config = dict(
    text_encoder_width=192,
    text_encoder_norm='layernorm',
    text_encoder_head_dim=48,
    text_encoder_fused_qkv=True,
    text_encoder_positions='learned',
    cond_dropout=0.1,
    fused_qkv=False,
    patch_size=[4, 4],
    layers=10,
    adaptive_grad_clip=0.02,
)
Rows from block 3 of the denoiser of a small text-conditioned image diffusion model, named by matrix and row number. Rows with one number within an expert belong to one neuron, the router's apart. Each number is 128 + 32 x the weight over its row's rms, rounded and kept within 0 to 255. All counts start at 0. Numbers have three digits each.
Before each expert's rows are labels from the 100 images, of 14976 (inputs lightly noised), where the router gives the expert most weight on average: "colour at peak" is the nearest of a few named colours to the mean colour under the peak; "top examples" is what is common among them. Only what is clearly more common there than usual is listed. The data: photos of plants, animals and fungi (iNaturalist). In brackets: how many of the 100.
# router: router (model.blocks.3.mlp.router.weight, 8x128, trained with AdamW), inputs 64-127
# up: expert up (model.blocks.3.mlp.up, 8x128x128), inputs 64-127
# down: expert down (model.blocks.3.mlp.down, 8x128x128, transposed), outputs 64-127

# expert 2
colour at peak: grey (80)
top examples: class: Aves (83); order Anseriformes (26); family: Anatidae (26)
router.2:162091097126162161145085073133156138143144141162159143139190084190096162149150187103161093086100067153166143110119115100124126132090127178095098172059119120110088168060127124160158158143098153
up.0:151109102111157122146128143086123156200128072165192137116144078177103105137142096068091130075155063104119089149118115128155115112132114126126161139102096115170166135149160051140208135136174185
down.0:096135102136161155115152163124136049178150129184088171150168136175169078168152177143160146058048113098174110079152140187131095145136129105124140107133117189122129149128140176124077125168132075
up.1:121083143152113112107218118093180121102150068127122151141157057095100153135189105130173162120169174103153101091112172160122111172092222086149122201150153139130130157197085080114082105108147160
down.1:106087139125166134154171135148090084064098184122136088110170139093091077142128185152132158145198178068091116145138120102140097091112138177127129100178175113104139142146110110120103161144112122
up.2:120106148117146172125098108074149131104167109179141107229144150043083113149160090152106130118151130128122124142134149092140108165121154098096145123223123159111169151159179119085105100066136143
down.2:095118101089141127138102143134127198134095141104060141183110117131151111110114158105151163103190133117169132096177146134163102143110055152168156093144145051125178079149146145158148162121165113
up.3:154109122152096142165163113130172140137179132148152119153132100077086150118146164142096116038089065110169132084115111153105157162065104047101178129133119104162170162093175105154132116126155166
down.3:135132208112183121143145127179128169134103139143148143082163115122137116132139154077203103179120134150064141134112158099151107175181127115140116104187095110078097188100107206101115157101143111
up.4:152164161114146115189156088112132149118182135174099092115181083140154183105107110172070107166176151121158116137138056183066124138169128116077108106204094134105097111126120110095119123130115085
down.4:169126152100076140084141068172141136097136156118103109091151117146120106142098149141137146100149151196168095067120139187118138134175143145171153165071198121164198127142080124122135064152150139
up.5:197109125108072143175152171120195145105175123106126195165046164201108141118124094098097134151089165105126114109155189131141139151139098123189118116105162096109096159097137175076175162119132163
down.5:100084145140087176090121106156166111198134106172110130116130149163212105165145141109104118123143126201178167110124124141124196205154124107095095118086165106138133100058094117169124125191148103
up.6:143156121166117111108157140138144137111143140130180159107120101125160152113124108052101139107159194129102152163165116102195177157101108070147107168126112124060147142116157112092166131160171111
down.6:152116139131147125183142156144119143122123103115141147111052150125144085142085134081124125205102086139150111102112137168106082131173096095113071096150061146161149145097185135153146152139162106
up.7:179165081097121151166125091081119171106124167157123143106104097101104171131104107081083122166117125152115121162133049118120091072126087151013124166147071175177121185133097167118128076172175157
down.7:107065200169122119083131129167110176141132129099147123160175149132114125151102141189211147127189163112153141119173199120161159159098154105183148179145148160120128109092204097178133140111111081
up.8:152132136112105144143121113102156128094151178181174112181048133150127123080096124144169042108136128084132164121178207116094124084164115182113112039161078124071142139159088166148149124198136167
down.8:063115139083140151129132087180119127166097112145089086089147099144131165124149140199084122095147138137131050116083123198135112152107121128148138167115144124148135118140112112117169145137183107
up.9:142140137122106079150149119120094168179086111141124121115101183144131071072194142169143111098175099104150128096118174146093130096105101176083081185154106133146167168094106149130069094170158077
down.9:092108115147080113132100104078215126156146147162116084089189140117057113130085120092075118109116121168141069075103136129141106119142095162138151109119188140097114139121105145194102094168104148
up.10:098178093177146175124141094080135057076128124133183141110119167111103079145091159135143126176125158097119163120100112152137110130177130163148115159168087082128113084089172162143115055145118136
down.10:023096102144097066078118138124096180130078107147090127109128163095117153121091168163090102149137195090166099100137154107103083147154123098077149158088133104162146112180117129165106132117155143
up.11:168109147090098204133133122132109140165124081116117130191143104146060213117074150114077134127137112152121108110129168103154099169119114092149071132149072109082106189091107066077138129143138111
down.11:128099075167078143138101149134105134084111156150166108127111149088162048100255116141146121126100103114160156151167116158110152087147129115111138110102125181137173110056139203134135171081120178
up.12:131110153051152158072041135112118143156149171147064132137122144028157094144183113106141125141188120166134109144133095153127125082166137113118165113123107100159171163169100146156087095101150144
down.12:095114161194160115111177083099096194149134142139112186089096134186080132177104155184110151129127103099119092106089066113120121175060123105130172152119128141116114123066120047129123120136094130
up.13:136152080149165138093151070139120134132153072181155137163100178140079171150137157168075081136103128140142146121079109209162120091148108111165108165156076106167105144083061090151161161158143152
down.13:121097118205126094161144144180079167116112185116083075115135120080166067191153082070160166169129060080106117063180170117129076151146118102151080185139114163122151137117124126094132142114155173
up.14:181123110201123087084139127130055124125059170122129153155113134124078079137115149152112105107194159109092134113156158152174083070084123129170103121136113147166096129157096184163118169103159141
down.14:118139148135155132125044142124128185077168178088177069103104182145122065096083143101127167116079112124118156127135203101093121071141144073078066154134108099145109137089129165114111078061151142
up.15:132113115118173155091185180107133128163131169147123129154179094109065081176104148146120133174138157154113100075156182137142155129108065043111100132188088154114141106090128172114076117155117120
down.15:116145126124158089122108171147122134139100097111148163172177151172111086090123100118091154108118120098101074160106142184202074110169159114099085178164107142082114154177093096166154255111107120
up.16:115117125107112122087175084155094138111094146082095043134118066062116108146134117115143168135145039180104136152161158156145140135110155052165158142117125121139174131143172096129091099118146151
down.16:169125142192111115142094165105063160103108119108124134110118113132147099093208138085156163111173172091144130134116113135128143099146132117108165103122203126092150165092115149123124085119109139
up.17:084170157144071100165118103112154137143155152109161129156146128163134175137089105130056105096129081077112118144144120141053197093096123092148156148048125085140131215139117119090182191126141130
down.17:180113143128151204094142100126120087117129198166079174099159120122107136105141075156150126038151105096177150120074063145102149161097215071102103093115121119094129134080180176139061110117102135
up.18:125054147120142151145085099160120179028092074158182149143131096126071135096118087123154134136124133135124149117089074085136128063140103115135178148128105064138155186157126195147114194165118151
down.18:109170124151117115050145137056138094192194144085117143121090107139071107115119167145104101150142071115148142219149114148100096114122114163126101114106188172109146111119095091087169168168113137
up.19:107122183113113223100150087148116166094087069184085115110133161159094091145145101093131142117106087152133139131101142098100126105117136162118150117135117089170164090132148156173127126103170147
down.19:164078146161120085162135086130147081124154124119181135097138137118130132074132123162091119113081094159100144098103181149105088207170118064111076123133111145112042133102136093091126106178168121
up.20:093105199145125132139187096122147156129136085098107090144079107163131173141123100090100085118125108094132164170123116111102180083171119091114100161073124150156158095116087131149133164121131155
down.20:164164137096119102077084179171143160091124096142133209128156110095101092101125135131177136099139113138119105154105051083151152151073090146071153138087128143132127105118138076154159173095057134
up.21:120104132094137112140147132191172106073131058152141146125136116128132131138134083054149167124130120180125104083123120152100176141123116084160145130123139122119099156092133129138092170114057157
down.21:189141129123118144085180107098142088144135119078108090110179131113166187137169064127150077167142130145108059194171144085105075183075149109117113128133124127101116066124105147095114162129191136
up.22:091067131103095126221158071119174136177131113118128117152164108210107119121136112128121100099116121084156103122093149131123135098142088112104150128167123083108164161161147158179098104182163128
down.22:164129118141166155053073127073137161145106161147206197131128173125086186139159124163140083161109122160167160072138151076077113162113159162133092148083133102152123104070119123080183153129086096
up.23:118093158118102199095143145113145096126131114163123127185174150142092148165151181134154145171127121096103108140186141122144119134065124101102055194153117159157109134110166154132116065128154144
down.23:139111180162065101142126210162102097063127198143199137140106153162158134088132107165117071124143178078091082134132129132139138132134103106178172097153136130137124107172076146163093142126158149
up.24:129175100104160080141185102092105094132118162169133092122125108183123137147160166128092100100111075167158144105140118088157153116176093156133155129123154103113157111150170103092171143102152126
down.24:113148086162122094118099133165130131177117118147121122152120101058087108097136121128110125122056131108049071177088119173130085157090124121114151094168175116091142159168121109136190107138142126
up.25:094123183078122125097120182134110140141160148057156133147096075154149162119162117118090113156133090213122127145171081114134110105090138123089072096088117158191109128160098193105104130123113164
down.25:172164086149087159174108068134074134150156209152129183134128121145182093139109139115126171130137123121121152118116068085114129117080138157090130214165145156103103140118127123142147121083121062
up.26:161131105162164080147091095104138129079123180112159131121098095167129141108140113116115116141148088070118157166124180077106131111147155105128095151089160139114166139162107133116117125199097141
down.26:079148093090100120146154085127125155145118104105138128180153090151129179122122110200081090063132129102126174112104097112152154135142129167108087127116074152097045110131083126144112102114152186
up.27:152063116167115106156128114133077109116099108154172109172143074147077152126081132176157083145086132152112144132151106150176122102136119108098117157150067104134135194126188138114187137181088171
down.27:161134155173117135170158145113072164118151057126084107161138116189051092137110104109158115165174106100122115107133110136098083090147122172191079064050136128144142108153114106128083168121155120
up.28:140101179137122142130090122123123136116158136080098133111139089135100176145080065088136147150167138119129106126109120119164160083097121077141086166162139172119129097121042149162084152112109113
down.28:140140153107134126107091141149096117136117107143166111155120141077172093067162160124143107139064052158150095123124143111105070057159126178091114130101137163124130099117078094136155140117115169
up.29:160144108038177094122168133168123137116109141099214138117162096156076070124143137129066138064127098147172189114098141134123088159154110117159099140156141128105156111115188111140151146148205166
down.29:119108128140140120093167135092110144166095144134054134147136119118127118144166135129151098123165107057074145166096173127105096113075140077082195105143124142107094192141039174118136161129139149
up.30:091101113169076106059118194115088114146161152155116150195122138130126133127163104130123149132106148080068118104138140163118142156190140102120125060081073118183083140146139093128181102150123127
down.30:127155138083141075167107128114091137156104131157126154107078111181111147104082181092145110129147135181167104152128191111113107121131189149153153104199160113129166083160107086121116105101154131

# expert 5
colour at peak: pink (26)
top examples: class Aves (89); order Passeriformes (65)
router.5:161145160110144140129157139162148143172140086105105111087156075100088165077084115119101083106218109124083085156142080134086137116158145097154183144114134117162065102091120110098130130164142134
up.0:100146205079122132143113113056131186126118106106177154166161085138153086078095151081098057160192101085183129163101116085125095166082142096117197194100151157151136100158144128132120111108081087
down.0:128187064085085162062141153143093136105123147094125114138127158029076127147153142147089140173149137170113069117090121151170091137169130130153090144090103123111154117143100158082131065149125188
up.1:098160109110117075192107157109132162153130186088158169104154083125079120202161144176130119111104142076075161128117148093096107132099146152128118089123116085146155080132138149133139103125120176
down.1:097092138142152068178073112096126084165181119185107065146147155174085141105086106156087209177184188178127075117089115145123153125130135117080151172098154095143138134115160164073123139141163096
up.2:117140071123106110108107081117097117118145116144106109135125080168129117143127148059132122052130082121172152178070109121190121131130112095170136175178183120078157134085195151143128053138123124
down.2:107116095139158141072069097155093115092106155137134129107123121136152193103200101090148169116079102176136155131135088060128136118199092134107161130096144156061140138135083128149185097136063116
up.3:135110145198111145135103154126141110119105102131093080166150130114131105169103074106124119139102091151149089125116107085113135123097142064148193188160093127164102118119093136134196108153065076
down.3:148153121113133080127139170120184116174105143133193144169091135143135107168102095112158127164144139065141138157136100125167148126171142162051117144149151154159126137120178152100101137150162141
up.4:107163148142092125130157148138131075095152146093173179159033182121136182129117090167115131139043139109126111119084127119168091144151155118119099137154114104123167071097114179129109118175089085
down.4:124145066130139128111095119072087073089176191145167149110194124098143097147183148196200184147115116157141119137100150119166151105117044141155109100112085175084099154181169188166100114129101157
up.5:103070127105134110134119102139058125086080116166154187129140106198093119144088116146147164119117114139133138090100118128085080140078103120080111109154110185150139119112188193123112110184100130
down.5:169200147124104130048130110059149143174139101105156121163122157132105189135141180094125138108144126181128131124099126176072146109154177176188134161114174086135152133102178118150129147084147127
up.6:141070098123101074131126067170106188145140195095183161116115126150104105132173105148108155138135040119129155125133074093202134120169107155090128108121075144165113159175183062145106088100101119
down.6:158095091174126151159174136087131053101120113120151122141118139162154151068152135163086122155124155166190087086144216101107120124077149130150183087121131133092128110150102136158161141138133102
up.7:123129115109131144132170170172158131152132138134102152065145165178178187146117106152106111102140123124091116067134133092064134134129109119141094143148082138117099081095119176078101183173159099
down.7:113112143078149111131091162101167150142161129100188094101179098173156129084178125136135077153150143124175149198106111075090144119152118174101075112159196085154125131149122135111114151131137133
up.8:131067113103126172095130120149103130130136099201178136131152092144135126168072142121113103114161163143145170165136106135112041090073147080119201102118136113147108073129183137154182123107104163
down.8:131184095095198154132147155152084175161085155161155086123115157159098164170174120142095183181103161135133160062115085126150189095149135120064091109132135087104127076149145105171129125121115125
up.9:148117125109091111097142126169134063143137170169128111106093139159122168097173099161079138094112133113141070128102206067105113146173110132134134131137072148103120143117144085122138097140147120
down.9:156132102149092146165156056133162175107124134044184104125060098145130105171115167074209170153142096140160138134136095127160158146131103058080091148141149149127113134131091171137119074118164155
up.10:148118119141105109090148120129075173109103136143131090141182141179064146119200122145169122129155156171129146092114109084133108124097147133055112167128061133160108099069150159119148127090136121
down.10:098147133118131115113120154058125138110138146092053103062185127166122137117106110099084114108140124136111144012139114080196163127125156123089167127093108117053146137136168090066117163119159101
up.11:101102158201111084101071118130144170138112178123148212211103086092068145179131065200095096116109134127121122064113080136094119139165121087102125102115146127166133120140124125115146130115157165
down.11:074128090076079146146128100106106098164154136088118096126124116123127140088170067115092191128160182116102157152109070141108132088171110158159091113148155092085126134106106186157168128150122133
up.12:163102138059082093126169169096124098129093105114080130183111107105073109110137155198165139135146113164136141105137198107091128173127094189029105155099113118128115095143126119134077156108138130
down.12:164139139093100112129157129096131170130153159143099094106135136078128083140068162102090117090128072167158066159105129098095144112146079152121171136067149095181158060052138143150066134110112143
up.13:102138107235136144198118196150133143162134142128164141143151138173140132092080104076117116122139137142130125110156137099124038061094120133110132138110133096111144086113112123151156105142158138
down.13:060129097076117117178138107103163118082133137138112079085144110138084113127085174212093170108115084153183136056093198118143133117121141143099189100089156143108096140118089148195068164190110129
up.14:175046145138059107089122119137180143166133143137113151150132079167106164100096085110158067102127155090150084129125143105107102111170149112067096233066150116143193154118161117141145126117116147
down.14:106172129186143159138128176045085139143112100095113089180126126180094176129125198122128130183142138153115134194109092181087137098135084130201127073107112095112112123118147133138092107117154115
up.15:120058161213174151170167131127155125094089090120067082089153117168097138137120102124120084156146172116170107094150089174063158144079137152157165119148082133142164117059143134126133149132157101
down.15:091145139105109126104111120199071118104141153104223127115143109115119134144116165162161160127112152102127138174098156137151150143120141083092126122189145120085131153154070100142139198092200092
up.16:161097117142127129135124119154159157122146168140145113057182131113130157144128140105109122100138135161084152123102162145120090088153157141131086197113166158153166155152116073076103073162170076
down.16:145133119091130146079086156126091100137128179117152088172110152082137095145125148120133138148139159079104146085111128114128125205111125115086137097114089060101158139076159189156137161111187111
up.17:091096150156134161127163121149067194112077127148075096185126161109106121127117144124135143124133123167158179166108160128116148064077102155170135148131145103169124119044100179159148146138097116
down.17:104122108082140177134131074130161119091184111200195147052150168201146114157164107097134121160082139151131147143145121125124129126140152099082142128139129170150162064197110141137100111135143098
up.18:128090089140124208175135153118191191098124143177137127118167117124070146142133103129148124038126112173165137128124181106137061105138128115118093131110107117098154169140116039154136165091113064
down.18:160114171170148133106120146100141105137178143084169188131133087140157075112155175104087078148171125082127179181121135146125106104129191129151131081226131099121088152143163107085156124140112140
up.19:113084129139149149131079172079135172141129119155137078122142176112100158116098159125133080129099126111124141095091134157163115089199079160137140188168095095110120138111182144145066102127192179
down.19:127134116155157096114198072148095138144125143094127146138120138204209156092116162094076130169138151103144142094138100096136174148157088083120181101115109050174169098135185105093166115189126135
up.20:132191127142102085141156077057107150122107121135130144149188128116118147179130114149146142138121156180178117157054147119099080103133121151128104155128133144097186179114153192065116139143112146
down.20:161114139110094078155132191141111116129115113112083073119093153171080140104077120080137128108153081160145086139070165124126180169097123154177136170115136164131158146153103047140087106100105096
up.21:137120166156089124077121139115122160162088125111123129186122115201088170148111140118096095131147132110132096155136126117059160161065098098151169223101095146152090141123109148127131124082149097
down.21:102115110110127086122107142122126076062140154211191116076110135094118139119122136177154072155084176074117149118197163132175112154110158127125162099144100130074149099162138152197200142086121181
up.22:042142136132120060136145151130128096092092095073155171133091182147117109183123160192162161145131082098104119111096185094115159123145095214091097095128107107124090081182122169073135093137096156
down.22:156148088197098149134143105105128180111168177104100119137111139101116124144090194139099060118168162087154115152108109150114074135159104112143129096123158098128080158127142149152166072124105178
up.23:119151130150185099112140121133145114141121107146162124157097172190093132122177136120180141130091187105174165172129142143166118112111117117157091138109153138112079161118061181143155043203128118
down.23:125147122075144136086157150155114146086148106156135137119191216113161148128140158145165137165132185117185214121131136132106129153137083162135098144136105085131136072150163116129147130138073186
up.24:142135176126086093140132109166132152128160145127122133110190119143085213106166034098096131111146130102121149143093136102090151114104125108126136148141074127166127097174164075151195178120151104
down.24:146088064145148169144075160091123117118056126157174138108079089099103121110098152112141093143094101146194123201163098093163165109147120162132102079146134091085138128159130173043138065162060127
up.25:158148102112143092119139129180153120140140155172141148113080070114149142100164098117089142128112119131173103216119115136108093145089166123101143149043142183163095214146084169073133117123102128
down.25:120156150122185156154146155132146110122124117161149123114126129177160110148085115111189124074081092107156125083174174158141137072159131070148090160137166111109185101133121095160085147113115044
up.26:148099144153185128171082055197138145091130119098119127122166143201145105091129120108097127102179103145111139093164156073114076058112146118123135120114174107134148109130080108106095121153115121
down.26:086093147091104063100095182099140106102170171142142126109082094180097084130175184131132140120118120108180107113191086125162156139173097150123113097091087083156114123119147138146047122147135181
up.27:031118094152120105078080101106166152146119088148151133115174112152137116107120129219132122148049153145103178164121181126163112108115177148152182181085123107139112130124100122097178136123130141
down.27:140124116108119109203142121119151101152078129168089134156067184108108152204143094130215139099146092125118180130088089157132099141123169101152146125160171152152183117088126079101151136120159171
up.28:081081131146063129117098131115104173117104092174075166157105160141078100166144104126142136120147120134099077112129099118105043150178090072108150178138156112177095117148139113188147138116118104
down.28:085146047119089140169118130144116115106135145112141089150127068127136127089183113121106190088123139139162128164121129109138102000084107107152156162096086150110120176187089129120119190115213128
up.29:145070118164155108155088118098061202054104140115174176119091171158046109085116095115161153175154111115152111069127116119144117148088131059134136130090135096163128204134147157175124170122082147
down.29:134121096043132123089167168162147145116152133136106124088138090106189124158155135132151071133139139104120057158133146119114105100145132077098140125052174125119153114083107104089176141105201145
up.30:104125158143143136093156109085146124123134135148090082139163077107174138123134152100133081070119126167117093153175088133080136128106141137127132178106094185072175159145170114141182115131214184
down.30:108148150097048161138128201112167179144105113105156153131151169124142062127136175137075135119168124104063146145079196167094132156122131195140109154193107118155111149090146126119137128087140153

# expert 3
colour at peak: grey (83)
top examples: class Aves (97); order Passeriformes (73)
router.3:115165114103157113138106070055089082117118080113186134166102153135075099091093129133162124107066096133159138107092165131128133101087109129123202112094062160141143144204110122131103148123164118
up.0:125139117183127128132214140072152057126117132113099100107155114119150157071118134159152067079095182141125145122125118167135079071092157078124170117170120144143097143094084193106177095168189118
down.0:159117090144107130091064094149125172093091129136138166093136188107129113103144136068153171138140141135110088179088117110129160220126100076085119131112156114114162079093158109145156131118042172
up.1:189155107124116181139106053154170142173098143108128125168122158122141152145160118096121121118182192141132188163117124164146133122125125099098093131145105093105206117090122065118169187141154090
down.1:066117150184091137162142066069038144109095135145173083097062136136100120089106164116104130104116109131132077168104152140185111149131115092189134073136149105103067189157157129148107099083110133
up.2:157121070132130158145133076101120097118188151129209162153146091181122075088107102193137112083103083090170119124145129113116115160077112136107153109182157113138098137153167186118115165168185188
down.2:118171111139174112131186166213100083120135110112090144126142096117139093104102101163157177095134162106188110076163118116126114151147106105135127081160134123038161091131078111174063142118111108
up.3:227151171165187108136133059089149096132172153123098095130130101165101179157118063104106151063145148157135110124143140224107154119107106131169157117133137108127130187142142125137141122131175127
down.3:135098132091099116150098144085136150112132080129160100139136140095125119175149151130149132147146093083120173133073094161094084168045199153143117094172120167175122124119087128124154168070099135
up.4:170139158161160120140180153092151084153088108151109090132086116160091072130145101144079150101135132106120089104131121092093161132059167134111206110116124103123124143172137196055145199167125153
down.4:176125148143162121187129082120091138092108108143149144180121049146102111105128134117130137074111118132144145105169159124042108119105092192113190070114108147094094130166129099107120136134164099
up.5:105149145133125179151144153165138101161142162136191148095136202144119146066088130142116148130129132115143123089061116129106106091165106082150173159158106105173077146139106121115065143128093120
down.5:153097110113107085164166104124070090070085149198129179130107144132175129120126107116105134144192122093106149068140109062114168152119107149202103087141100191142111135137133103096171154179083114
up.6:122122108115140140091137167128097158112154131067132080121179146141080121107205123127139128119118169065186137160077156146095172180143098088130154145164081134143149192085135143091173071158118086
down.6:149123101108142124125133127135146135170034094140130127133102114159111128141153112131102148184174182121156124090094126177127108105177133201158117130144160132089173113127130112068127138066179103
up.7:180097187193088128157134106116052171118128136129144146082166079106110169173174140175141110175131204106120088104176116142146129099139139118146112109158194136086134080150155149084113163107152121
down.7:134150148051148070089141122169111113128136100075172139120120142159093207120099137107094153127054140089102132110108101177162104098125160144123040127149091120145121229117101068179073150105140118
up.8:166123150153083172159136152092148140108053130159170169098135175168140144078053125137126175132148141077155116131116148171110131163135098157138115084093128145158083058047100080147152155152100167
down.8:087124087154148106114110147148106096088129150129115199164142143141145150118129106135174068128151143127097145172182121104059138083142155124195140159200095164247123108155081110089117140105149113
up.9:152089147133130104172121193095134128136192177155097166084113088123065095091192159152116117130176167079161123146108124186115142131168149089112073214160119137105136125140152131108103146110104133
down.9:066186118089167117145082106154148161149115048138138196162111122110089140125056056103095101135092108151144120120134187154177126113119126157122157059119133114149127112113104161137133140120100060
up.10:122158127169057109128172146110068128142167149132142084121137207116147152157138125166086078105148132154113146174143149157110101165159164165121157105165145073084118080137108143102136119089118078
down.10:123122163096047094102135098140174135151067080117107142154154114194081118146185088122139151140091150075150117144136119127118164097136176109169174161136130117175151121182081175167155146137195172
up.11:135137163158095130133166045115127136156077131123130091138112122188174161154128146130119124149112127112132101130123086143110102163137063115125106168136115161166126177100144165055131138121212102
down.11:102183154112145072104152107092155148147104098078134139146127156093055115155106191161143104166148077156158078148112122125111159122127129100083160088082166112153175140101122120162069157140095149
up.12:087139092150119141155167092120105157108156126094162135130108124145103084109158076122134171087214184173067133130133163088121130133099184095068148099152036127060157124140132143121149111111121111
down.12:143161156100145118151091187153109115128177135090089105115127147153124078139087132134129124145147091073147111121132112074112126114129108167153144134138146138135116119172143180114105128162137180
up.13:119134164163067102116148097121125130075069153131125164130146116147149130141132120093074161140182173114132132134168146104075123161135187115101140134141110172153117100121108165124109152163208109
down.13:170124133180120168177114153125140108131083129150153107139083162058153118109099121070092139058194119083116093210132136079108069154069194157164178130137139137114156162163120171141108192130113140
up.14:162164186128125098182126116112069092158157116120125143106104093159072141146103091127153095117158121119140080176166112143159156109140134081138077116149139120098159099165151184110050127096108130
down.14:140117067140163086093143112111093124103143091152136137158173157057117139133170126080152111122038140139123129149096124093130103139085180173106111165111152115107084181109136120114162103150123094
up.15:188090123172082128188158110100124109164149132130140127171098140108064066149170152124108111056144120081184163146114127107103115106102179125136186125162155091100095164112165090067171160108087125
down.15:131101121138131153137196120118126141083117099137106157108115160182090135136124141120100110121137094123116144193145066107035111094141132121148067169165139075138090156129105167125155069133090168
up.16:080138126142156079158137087161159176145092080125043124130134170170151118097160129142134090103144166128136131134101185124127184114117120132120137212132162120150184130094115110117151143056127081
down.16:162106099145103162143136137118099100055056162118158185105139148125142110099095147123149042191090143157128179130156146152133154143154063081174162084080137211087126131122098168103083125176107162
up.17:086136153128115169114096111068143142105121118100134185140088046080080125184160091135124172094131111159123068052175159121095099189102165125086124129108113118103147183174148144140116133123184117
down.17:119141116075079140098129169117135105086149144100151085120197104159147103141150164134118123152109069107118162126139132069074172162077118162120142098148140141095141099163125152139091141050112218
up.18:129150116132055176096152176102142104125146128120126183102121134119137162128117133167039103117120089139108128122126170203100134134117046173140129120136148088151093131138119149115110185113177124
down.18:112126108157193105112135127171169101137143130157154072106160106151147139111075150097108171187070131125127139156162143113102144058190077154050095163164134149166105122144128120105116203140115152
up.19:102119157171086165101105126191165156133138153088145177171126181135120061093149102117123139092138144125146138107064091139110135168058125109118166098100075116138128121103114104125159206129150117
down.19:113115127161138120137161100104137121107139105147133120143125095125164062054140133173111185206098162077176158142157160128123160145128077117158147135179111104125099191178109135136100108188119129
up.20:142106120119146172130198145144077169162075103156123078187172152083158075117162165073109089173151104117164169116116119097151116125086151134130088144106116085092150135118120095095118121099114072
down.20:081123106105151085210123108106104155122126097118138121152156101085071134157124116122137120071174161129098154157114146125176107139156070056149124130101151168122144162084144136157129098119146081
up.21:125131074143088160164108079164147115144123099093158072148151127113193162167151109107172128151151119129105109064103159115132158094100132140148093139123150107109167162131138127115122137146151154
down.21:062151190160145143134113137123121137132103165127205131172180134119117097128172102169145092128134179138094137118101144119127069113208100114110153083195091119146141129167128122113117146072123146
up.22:123169094174153157124183070060106112167083090178118086116161121123116121124121121146148173120155169132109103097118156158139094141077102094101046156107111167109185148083143171079030041135181132
down.22:143130167095166079149091124106132178157116074154082170072197105101126134139155145147135080137172106186081088180125117121086110125175094123134097124137144116156135068050133094172131077129132109
up.23:106152117139079160134169069091163150114113110168156093117163125176110105159126169115106131137099125186172157158138078117093108140098138055130122184152126130163174164132120103073135057084121097
down.23:143122161132154095070123190156107179133131129104164138129167172124109138139141169144119094171182190128081091130092143176114073101157104127193112112124095101136154139113147136123157144142132157
up.24:100115141126115108098111131114138155135094099067111161128108098157162138128105107119139126106143108171170126100093165191141075106151142118151158127155104114123096138145087190123109138078133175
down.24:153145090153137139077115143108187078134126183136108114038071159122107112106141155129137083126140139144126078110121006107081147151160123102068128084127107138122166055110163074105183115162160094
up.25:126119149116140130093168124119081151122107116115156141124144121094073151134190141073144158110132086124115134157140176149134074074101122070114197106144068089186113137136102118157165117141197133
down.25:104111163132118107134169108124184134162139124133143087141097153157141085171104138130049090144149124120172160163127111091108145115050146108132087109094162111087084133117120155166122128136055072
up.26:136153100144138110088154105147145101193144097124134100052140163084164149185164120131129123128145113170075096116077180124104169122125073106120108154155085149090159124121155113140094086139185109
down.26:029159092134123149134160070162045134132113165123134099078107117182117132096095143096103076152141111131138130103101105155138063163110130159146095110110143065159119088107115114115127099182122123
up.27:087169112137126100145205149088134096110092109167178177088138159097218119125166162155108113091069150081142115162090127154133106113125131101098145104111089111148136138178137199097149153162182163
down.27:071125116121112134127137079158159135185140165134109072146156166137082094125142122124073141134126095124115086104132151158151186090184079123126086123131188074124127139112085089164181043141051098
up.28:160100112223103136149143124077099134094130136176121192135087130112105094187107160143166113093154103080138165087142116164093109110110134084092177154144102146127156140150135055112074106101124109
down.28:140127150107131159072142162140166104183098142180141156069122114110125116098099115085085111098151134162119127157097130105126155149122095115070129081120134093152096165136179122181129159106119138
up.29:133108130080141127162148125119179129184171130133095120146098109110129102114154193072139091143121087101128132107136113120134154139191063070153095111103122125089076179092095120151209097157046161
down.29:070136126160106091057118122190116164061153165093109150187138149137116156132090114225101171150146121102114104187158121159137103106101183119082156196130089123145126085162151108114134134177121103
up.30:124150101170174140103090090063130151110130070099108095135070147104089095080165148144132099106171126141129120177113113123118160109141170110110169110126104081157138118136162155138137140156124144
down.30:076131148064087115104134131204168167149151138096128089134130062203121147136135107118070053143122112137194163104108130118109202147153100163080127118101170139127100120141126151133151128179123090